python train.py --model="multi-label audio tagger" --dataset="short read English sentences (LibriTTS-R)" --train_examples=26041 --time_shift_ms=50 --n_mels=64 --hop_length=160 --input="log_mel" --spec_augment=true --win_length=512 --arch="conformer" --norm="layernorm" --activation="swiglu" --mlp_ratio=4 --head_dim=32 --fused_qkv=true --qk_norm=false --layer_scale_init=0.1 --inner_norm=false --subsampling=4 --layers=12 --width=160 --positions="conv" --kernel_size=15 --num_labels=200 --init="xavier_uniform" --residual_init="zero_last" --optimizer="muon" --muon_scale="spectral" --lr=0.025 --momentum=0.9 --nesterov=false --orthogonalizer="newton_schulz_5" --adamw_lr_other_params=0.0016 --grad_clip=5.0 --steps=6400 --batch_size=256 --epochs=62.9 --lr_schedule="cosine_restarts" --final_lr_fraction=0.1 --warmup_steps=640 --weight_decay=0.02 --adamw_weight_decay_other_params=0.05
Rows from block 4 of a small multi-label audio tagger, named by matrix and row number. Rows with one number belong to one neuron. Each number is 128 + 24 x the weight over its row's rms, rounded and kept within 0 to 255. All counts start at 0. Numbers have three digits each.
After each neuron's rows are labels from the 100 clips, of 14848, where the neuron reaches its largest size: "loudest" is the band of the loudest frequency at the time of the peak; "strongest on" is what is common among them. Only what is clearly more common there than usual is listed. The data: short read English sentences (LibriTTS-R).
# gate: second MLP gate (model.blocks.4.mlp.gate.weight, 640x160), inputs 80-159
# fc1: second MLP up (model.blocks.4.mlp.fc1.weight, 640x160), inputs 80-159
# fc2: second MLP down (model.blocks.4.mlp.fc2.weight, 160x640, transposed), outputs 80-159

gate.585:178101099152099094158118104145086092136119121110144120121116151111156142143143120181171080147144141126105120143154141158134093144161146125164137179092105085128123097127105101138124131083157139157127137132127158095147118156128098138129173133
fc1.585:143174127136085095119134153142134102154119139128114102159095123138113120126153158147127100112114137139130144159142084176143117167151111116146102132152126154130165122133105125125126084067173097140108113105117155127154123106177118111130103130
fc2.585:131141171091104120117136161107118098127134111147145109143119111129138130110107173173148113120090124151127109112156126105214114136144103087153120143146137088142170166128143130120124153144115140141073151120125116136142140107113169139112126149
loudest: 2000 to 4000 Hz
strongest on: the word "she"

gate.258:144086131136111164145138154130072144138100099123098151138175137114140148166177136111091112057127136093117105167115107113096169157100120144150089152174099114110106090163108156176087127094112164123154129108128090132109115122113141116126173135
fc1.258:193154127106132154155151114107102117161104095138123124188134142058145154131134099120129111085148114089126145147105085110117184155106128148139117127105113115091136120150139130165107145138111112152128100133124091136139091132125117119162181129
fc2.258:137120096131122117138142162130117168108159138119081135207155099148127111120124124072156129118095135132136129143145162137109131135121090130162139083114142144109109132116090126121169086119127129133163141166129119098150093160138117158161127122
loudest: 1000 to 2000 Hz
strongest on: the word "for"

gate.139:090132103143130152107114117125095086131165083112160126136103149113127147104151110130184140091101134122104158157129097098135148102095163146174174137153140102125118110097137136119100109088166127126143113170126099113142104123113125125103130092
fc1.139:155133143127188111129131137088107154135148140126114100160117158141128090120134126147139119122140151107072110090104113138106115129116090077151129115110138130126124157117131127091157191086115163143126118088138132157147115133133097105131178134
fc2.139:145109123127139113075123148168153171147118106180144137128122095157145142181110121163154168092109121135178129074160149127137140141084145136156138130153135096129128151117088105145110091167143105110109116124123119082153145158168107135125117098
loudest: 250 to 500 Hz
strongest on: the word "looked"

gate.207:130155145169150121128095165126134113116158159188152142102132118178075098135130167131147145133129107092116128129136140150130107091193149109169149113107171101160129137147146104119119157134097107107129151083127127156140159139157125131127118141
fc1.207:135126102090136133099135146096144129094118137162113180118125131116128145083166091128150122119100151107115147130111151152184142139091131126152134092160102120143132134090112095147159126092102162113114138087133122130091143127128177141138113159
fc2.207:114127101130118147145194164121062145114150147151096167087139120131096158116156119140121143122101139123129117146133103140111126084132150128171107098098144131116153118155110137142140104079136158163115202096141143164125115118103128094174132104
loudest: 1000 to 2000 Hz
strongest on: the word "of"

gate.237:135170127130084100116119128150087164113112122138115142128129134107133143106111140100123125183100090103155138176144127117143120111156142134138135142142140140130103173099107111132145173135115135132120139134139132173146102149151116197116152142
fc1.237:152160136114100137115111124119139153124144116117121115070125162121137131108159133162162119122103163126097141154124134153111135076089127103193130148118107131102168161124129100126143188108141119133101137142087158169120153084147137104139187144
fc2.237:108105130090175120116116131111068182103178101115116115121122126138133120088147127084169148155183101165086122141145119166109118119096118156136117118145087110113115141097120133124114116124156143107133107104126114130129089083121110153159163114
loudest: 1000 to 2000 Hz; 500 to 1000 Hz
strongest on: the word "i"

gate.130:127149135136137140082135141170087103139094069123113139111136144175148153146110112149138145123107090146094086111132210141101132127124080155172137099142083139111177145095113123097097119128124152133155134121139117116168125158148142138145133130
fc1.130:129113107164101131137100132151104139150106062114142144138142105116112143133124088137149092083103117157128110115100186152141126119137083132099134152146062110123115121095164126092159183146112104133145107134119125151127114148161121101117155100
fc2.130:130117081118134105168142126109128146128177121128085123142146102123092132128171125169131138139125164093116130163106106116125143122123090159095102136152129104114151113131124132139151094149091095127108147092132137155140109140138102134098162101
loudest: 250 to 500 Hz
strongest on: the word "was"

gate.177:103078173145107140121148122162110159150157121119164098128125140122116129095130171151118080149145123114126127126119134152102075125095122095139140130124154092152148114120113179106135118135105135155111100138128189109135157136135084120107118141
fc1.177:141122126125166113130092188120116097096103146068107157135147101171151117121099049138102127130082138112114161134129134088141137163118115100128127105155165109110127102137123129134111106136169125103127126147138181131151085121111109134128075138
fc2.177:157091168182146170180082149127122103103118122120106117113169095123162109152134077128116138142123115090147123170148121176117183120126096156120140139149089136164126113141133117106144100107128096115137117140128172125143135097135120138153139050
loudest: 250 to 500 Hz
strongest on: the word "she"

gate.42:171124075135136153156150089150097113139104125130132103144131160155115135117088144139138117120127143152166104132090116136124135115135111078147174138132170099140157115116105118143100121129129114155105149115148120114087156095145144099083142131
fc1.42:141100157131137133138149121117110144087127137140149095103144147135180159133121115115122151141113116130128153167148085092120134096172126148084148119132104105113107114172157138099116126074124131137107095133113119159148063132123130153174072142
fc2.42:100157144165152111127134114126133138133120161127172148151149133137153118113147091124143139094092112115156144145101154114161131134146142135150113124077121139136145097147106178110132093107158134105135136129133126115114130111137126135132123131
loudest: 250 to 500 Hz
strongest on: the word "do"