config = dict(
    time_shift_ms=50,
    arch='conformer',
    mlp_ratio=4,
    head_dim=32,
    fused_qkv=True,
    num_labels=200,
    optimizer='muon',
    orthogonalizer='newton_schulz_5',
    adamw_lr_other_params=0.0016,
    max_steps=6400,
    epochs=62.9,
)
Rows from block 9 of a small multi-label audio tagger, named by matrix and row number. Rows with one number belong to one neuron. Each number is 500 + 40 x the weight over its row's rms, rounded and kept within 0 to 999. All counts start at 0. Numbers have three digits each.
Before each neuron's rows are labels from the 100 clips, of 14848, where the neuron reaches its largest size: "responds to" is what is common among them; "loudest band" is the band of the loudest frequency at the time of the peak. Only what is clearly more common there than usual is listed. The data: short read English sentences (LibriTTS-R).
# gate: second MLP gate (model.blocks.9.mlp.gate.weight, 640x160), inputs 0-159
# fc1: second MLP up (model.blocks.9.mlp.fc1.weight, 640x160), inputs 0-159
# fc2: second MLP down (model.blocks.9.mlp.fc2.weight, 160x640, transposed), outputs 0-159

responds to: the word "don't"; the word "you"; the word "i"
loudest band: 250 to 500 Hz
gate.365:520445493462485481477490422492463492494544456542563559489486515490479423474473426519541455470535530498393511582462543484510418508434466431452454562469515499572530532508436501494522448494553520605583510499511488464471441454530474478480487476556497516464463503490539467519489523495487603439458488497519511489520510510549515560468509466376522538533523604488496555538552515542489525466525556548568474504449475443487423525512465491491501487549533480479484487509460496470472489523493524
fc1.365:580549536532485576472561468493428469506527543491523481461423563508548554534526502512442549571497447500628497480509460507517493512534463498528477515485488492550454471560576489546528472555549520530513479534402509464515513481497528496527540509494534431495483442436450609552488540507549533459506542510451532547496466437489529543544467495479482518471584466481468542496500429485477508508551523581545497443492453501504478480505542482437477470471475609484514487489535506539482492559435490
fc2.365:496535486459436499503501493472533498490491547534482519553484514495554551526519489497390419470530502546427443490494439505510477469516454556513496528432514472570522512496526470485441451465480567574538458552493547544487489443571480541476540429566557515466520526514471505557495491495470506558518497517493505540560479484505469382581501470483457407515539546450497494547479561537553455583487529537480480473480507606537554394503488499437504520559503518500519509461477538459509502473489478

responds to: the word "don't"; the word "you"
loudest band: 250 to 500 Hz
gate.284:480468391530406452504450500437481485465543506496507558441525524534533527503515495545497542488506504599478501555552466495498473450501527428533534529509523505581521555487502499514420465483419516476416493507504533521461542516489559532488589567471543431528452478508556534434572499577493474431494501498519456490544500444456439509450501484448484550503450470484485488542483478530485529544402562553530482516474472410498541574518504436534501500478554533483522520537531515532481519481463498
fc1.284:424544487517494540487422499465417490504505511496444498483466557511479543516492523510472463461471529438487514519481533523429492535558439521515498496534520488485526517521529572487533526483543487446461476488529497468506496490497414497603532538488456582509547489528436410551493517449510507616396510548569533513571524560580547508502466457482538470453510544496510563442428463414547522531500533502495534498532500491489521519506503450521577470428484507497457519467477491505570468513586473
fc2.284:524475469529559528483427563493552426459531527520447453528498468531529588500509503525482527509487512500413394526518516512439547469512476536457452440506503513519484432490499453518526531524522565538441536486385446474481511486464473522549508528539460467457502515504489477561448405485498528474469439510559581468560520614574518477428550513482518498479460605499478490522495503485487466481531518465528498510503550485517533508565519552536502521498496502520538531455457481423541515505570446

responds to: the word "before"
loudest band: 250 to 500 Hz
gate.288:432457463405511486510489467553480486465525518487492517481398496544493457447471507451449496504462454523500534526477488487496507521509487576467498572551500553487447559449404520476451506483445518492504423499505500473488463468480485487559515531528439459431456513452508444482523569478459475535507539520598501441534533560493488425542494527481443504493494519545492504430584539494444453495462543534556481501490459540475498507422517496432438506571491431461471492571532504460556497578539559
fc1.288:526473508518491440534493569519494598500458477489526472549443544502487543467514583480526586456461487476532478515484512554407503512456492512534481508582518517442495539561518495515404491524429480475480480498536502533436508550493517551510524540513562458452482525510453460493454469519505468496530503501477620537526524486480465521412514517495496459473425476526482540588474483422485518380493545475543468543519477515531489491543520459526459580510519527462483546505483464489480427550415449
fc2.288:503494431542479478554517474534449440541501487522516519501458536518510563557514577493535493492514556507527506471495452575469434500501488500414452457424578419518550526562563522519519516564488518474566479489537542514503473481416512457439474540457473524411526504569484436468508399525523479489475508537443502492499534542531529445507498498497433544491521462460501528454454511506568532575480426469593525535477556490536525430438477531473504445550510489555466486486467502527458510516453540

responds to: the word "be"
loudest band: 250 to 500 Hz
gate.169:617540512480551479485458545555536516512509481544469527536546537460485485510524482528463602516484614473434493459501548390464542457524452465494436455475501489421500471473521452516497513467517538495470516493485513468462465529473458495537486506486485496513410476525467543526489463552518583507419469438551428520504476529524499453522494550444548497456493491546407599522442492501549456504553564472514500494512469537543429505467526486485511513516544502501494471535518424516482473438455561
fc1.169:540492483483533468485455560529553458499521515519469528560545567457452459571533454526509543552511611512528502492402528482454490437499452446567439476507472508450498490483544493509483535533427491484499530475454455475497550548486469504560484504466422477533531472533392492491482489508513532460393463440522494526533496552487543453454551573487507471495490549514480570467454484487581463457486479539529482575523448474473463470532510526602495539530511532461543481390504515493491477484499498
fc2.169:450508507546520537527512519543415434469512493564503472497468514557513486507484396484459465483513550431577539491473438521521524458426451520512566520470439508463492511505527568514533505500557433528509509472454559494480489473507473494539443530561470553469437415545490504455466586533480499467494435472480427517481443550467543465432510550477527579464555516516498564479500530468541503566514469462473534483537539482486490548460506567539509479540437468503574427434541511555504556503513532

responds to: the word "before"
loudest band: 250 to 500 Hz
gate.93:581554476439544498575458575503577481501494490546521559574513501426543489487480487446475479419469486486493567496555536520475513500416538520529450462544445518520386511525500475522539466530538516444561507461473501458458482554612558535532459487518520478532497490513477486513488505557470490490548482534495565488523542529531543461485532494545514495500556487501493496476507557486527476484482531475485457372507466398485549557469497441518493513515408539498512517442443540473510484488543549
fc1.93:502531501472430448489518538457481469506457472436531520464504470477499491582464467479508497554543482501480525448534541458489566455530575504534501497493513369527495438517496475520504568455411515573515468468530547498523532502548513445552475550452552442446530500514449551468451444439534475440407432470462507586547539484472484523442502436530522545501485526473505488510493484527440451563458510475509462535525482529569535539506462551486443413444463505477449477571455497504494490477521496
fc2.93:461530586496482493478530543478489520458493485383496495544516541419510503499524511491411480559485506554476440499542482575478473494578523509455515427524518543535507492548452490485512514467517503539515585381476482493472471481569455403532493475540485406516481534474424520521578513456507504478513435515490587495524481504517520501530520489543472533532534507457502460477565434494489498479562457543431528513523514454563559530588465472564537530534480453542507486469559521473462489516490470

responds to: the word "be"; the word "to"; the word "it"
loudest band: 250 to 500 Hz
gate.327:434528493469488505565488536564485444505542500574531589559464463490473430530594578531492538511452541457458553539508484490464451458447533486469490531517476467507511492464494504570523534525469487507474506491509539495493502521469525503529515547511538509466423531459505545464577483572510528570485434449562529554509477539627525436513483534486517542530460476437515399468511544433515427487526522517545524497536489511541513463474490461487474461448443505429569481464550446508500528461460456
fc1.327:489482526519512538528452464473468473455496469492537440538496464502486505523485520550544526521488498595497434535513455500524530555520520431465463489567531528478478487464515448553601525522569549541546445542496428566543525511483515517488466517411514534475489551573487548500504526488459549532418456490502518413483562559479478526511501466489441413488571584499517485563450536530442535543529520462420484506516495548461512544500522483520480455456577435451455555481443530486532504477552450
fc2.327:592573493565518489530436453463489517515628520489497514450572469497435447414468567482517481542454527478528534535520461452494461505517523488486532479533447559548469557476447477459471508505440458520463457502584445620507459519468483499446483507496510497430504487523493485496537473517516534433477497560447514489540512503516488465414536505514448492516516532456515458496512418526488487531470479484495560520466455468550535509501516493487531525508528534537458451448467574556619520517447485

responds to: the word "be"; the word "to"
loudest band: 250 to 500 Hz
gate.366:513586529452452541489471498460469496443521529504496506555513516567486543515566537433493525587518512490467502420556501502492532469512495542578546508480532447513551521530559510562440519478447480470483470411513543460500469485469497538512483582500521455510440566494463501494477522487503476521547517446489454560460522533407419469477488501464432547448446495511490417466515504433515450474552565462541413473557525524577476467464472535515501505484547519476431545534497496504511487495583575
fc1.366:523513574467509536509516532527503584452558443495511502482527502525547544529503528476494530531493455444457490452405440484474501535483452541564474520422450464557577551470585424476505513390571510490490487489492491529513461502543459492528552468484472501464482534565476503535484543494518508556524459466555476532445447467486425464522467529506442508487481478483504453535533411501496560470555471499490547507568541440518492517428599491504497552471488500495494475503529476485532534606585523
fc2.366:543481500490514445503523500485477520499493467551528464431470475518475613539537462529418536455532459466572383565529467521498497458456480503545510490464526463478498474468440485525494494506524507555434473568438553506583543525514524468451514570469479516531481543555434483505467411518498468544515451399515480531497545516545470535540517569439518499501489480538517482564503460505483520523518420563532459531417554511527432500522548494476468477458512456500491460536476480481463505578541573

responds to: the word "give"; the word "me"
loudest band: 250 to 500 Hz
gate.100:504534531438469434440539560534554454481538459516538479447476470432468487522493499472552490447591497459479467539587527471460493484561575474529498443470476487479468536534526489471490487475422450448493454464516535495444461460450482441443493538538486460461546501562343534487501487531529518464483473528540529467436519508513506539425504484481504434507478548425484554483538555549504397449463505457478480535462497519476494571527473464499543482492448508502555500518470562525523475458500533
fc1.100:531534468439527602503489539469460505450417591447494493518483411496512561501468475454480543482461498525518513551484485434536514517491478450480564513539496539460515496532510509571495519512463525445507549491466485512472539500541592554588545572542557521536421543499499504555462551530456580471523484540414479529514477505457484414458494497531496454409545455545484529512545541534452570517477457475492424507438490473518522491514503542442457533524508478488451532489538546545469461545481491
fc2.100:478489523448484475536511486529489437463443626525421501515531394482453428552470499475465504534461461496538493490527451482449405540534549511433558467442511483508556541556484451436577484508558544449561528443539565470526559509478553495441542513476489452525433478506510510500500540475465504498525506515482556475532478521473564468490583561468503481548460513520465529569474462520481543517476449514497467547467476514545475487491548455516540480532510492477443558481509506451535584496436460

responds to: the word "be"; the word "to"; the word "will"
loudest band: 250 to 500 Hz
gate.196:461480523499497547479553523536527521419551464443492446505531554509422501501546505429454529498516519468467490452528527532510540482480536493533520461455596473494568509510565513500490545491524438573484457520434471465533476469482521457485520523505545494513536463528535484484613504575518503511519503507556426505515465440508583456477423482556480466509468457477469534506471505460506538479541561538518510543544444382492523515418534564457559417556484507490484487504437486454432571507534507
fc1.196:497479584513483484476549510506445553541491476447454516529487485492574533445519529604504486500407497549579581484475540468494484552505496551485508531542409509568531484471508462461570503535479526531507431562470484527457502497512509574551570471455558503457537494538490441536575495505522452433500491477478573417494599478441447546530483512500454565476530497504494547564514511481523521492452409530474469489471456492516481522542529511489432490503468466524410519515500523524497490567480481
fc2.196:528474434521566400494471535427474510554511530446465507515502490531477469515478498485535525473484506539490531514507480463435509560550504444486533492470470537527444581621493437483489455404529514536476512481469469556452463524522485524456529470531453481482455548489531478455483567524484524539489525495392518504562472549538547553391518597570423530459478513496510516552508533497520530496523402551464527553512457473508494463532512450441542510547529503462493544486526490534545502536484537

responds to: the word "before"
loudest band: 250 to 500 Hz
gate.357:550530472467533501548467569518632537534439494501531540492454573471447539531494503524515395534482478488489511499428550569465424496453432542471477559512521522506450572497508435488493444534537464485504447471482461521502477536506504488562464458462482502484484522430459473474456480462466522492530549518491588481532502532485525514533552406537444452472456466449461511496519512459551463404534505492532577462488550519510537518579531524466515460467461491510498515496462509489455599478520453
fc1.357:524523514456480464512444501473501544505493528477450511577461468516556510524546519503513421555515449451532539539543500479475472562466520449545555520507506434462502529534526483543499458545507515475532521500513532506483536521537499381498488543565540514514411535525550498555522489546483379506510448522491551498517482525532500518466519472529506442616448452463554582575445570535536539448513526433519460522434496464469492523543421525486451462562498526535477534429521486520482495488568449
fc2.357:518468546469455426491510532470572504497584450513502559476482531493532597542505480473504522447524534495533550532506484478482542428458489446550495571479520429577515539423462487539519463522497562476504516473506506496523506564459496530465450542492513426459470511509525525491556422452503532555530491523560399559458454524503543449460474571480540466518457472466398494487521480511501561492525531517519474488470590498531466430474472578487532519564454469500527492430429515533532529495455482

responds to: the word "be"; the word "it"
loudest band: 250 to 500 Hz
gate.511:495545580517431474493469480481455520543473476538480485529553473458480448498498511481486545497466550548515544508490533514451507522454542475485371520524503542432561510479501497516492450469478404464542524369525561475514558460520540447538461488538485532584482489542504472420417493544434422562544456467495536525452543516477444474554501523499521550439474536520503575540474470511513466514480501540525536541561493514512565532485455522489517487515506494476490444598499446534465542530487465
fc1.511:484489420540506521534451478461524460495414507424493525511505419502504567512487484518536475466518490505506525449564488605479517551474486421506540479550421562478449457488479496535497500497474471499520535527494489473486496503586490407468481524508528493595505537513527585516449552426463477507440563524490528522445530427594483571428503463510543511474446475417495521441428501560560531444490463487494543511441458459500521524509481480495506498524546512487523492505529496508561421457463526
fc2.511:448419483533450487505519447417515557525591464457493509476487436458464473453539622454514465526443494441546494509552527515457498489469560533576460557495518544500536517505538442545527455432518551479481521557536493473528481530443464468469492393448523486517532496472564439479485522477502532439604514508511492538464536442586514467489545591491487493505474468522506461519485507530565491560512465571443527505480511537455499551510449492507529454505468500457447546493489473472539497472534481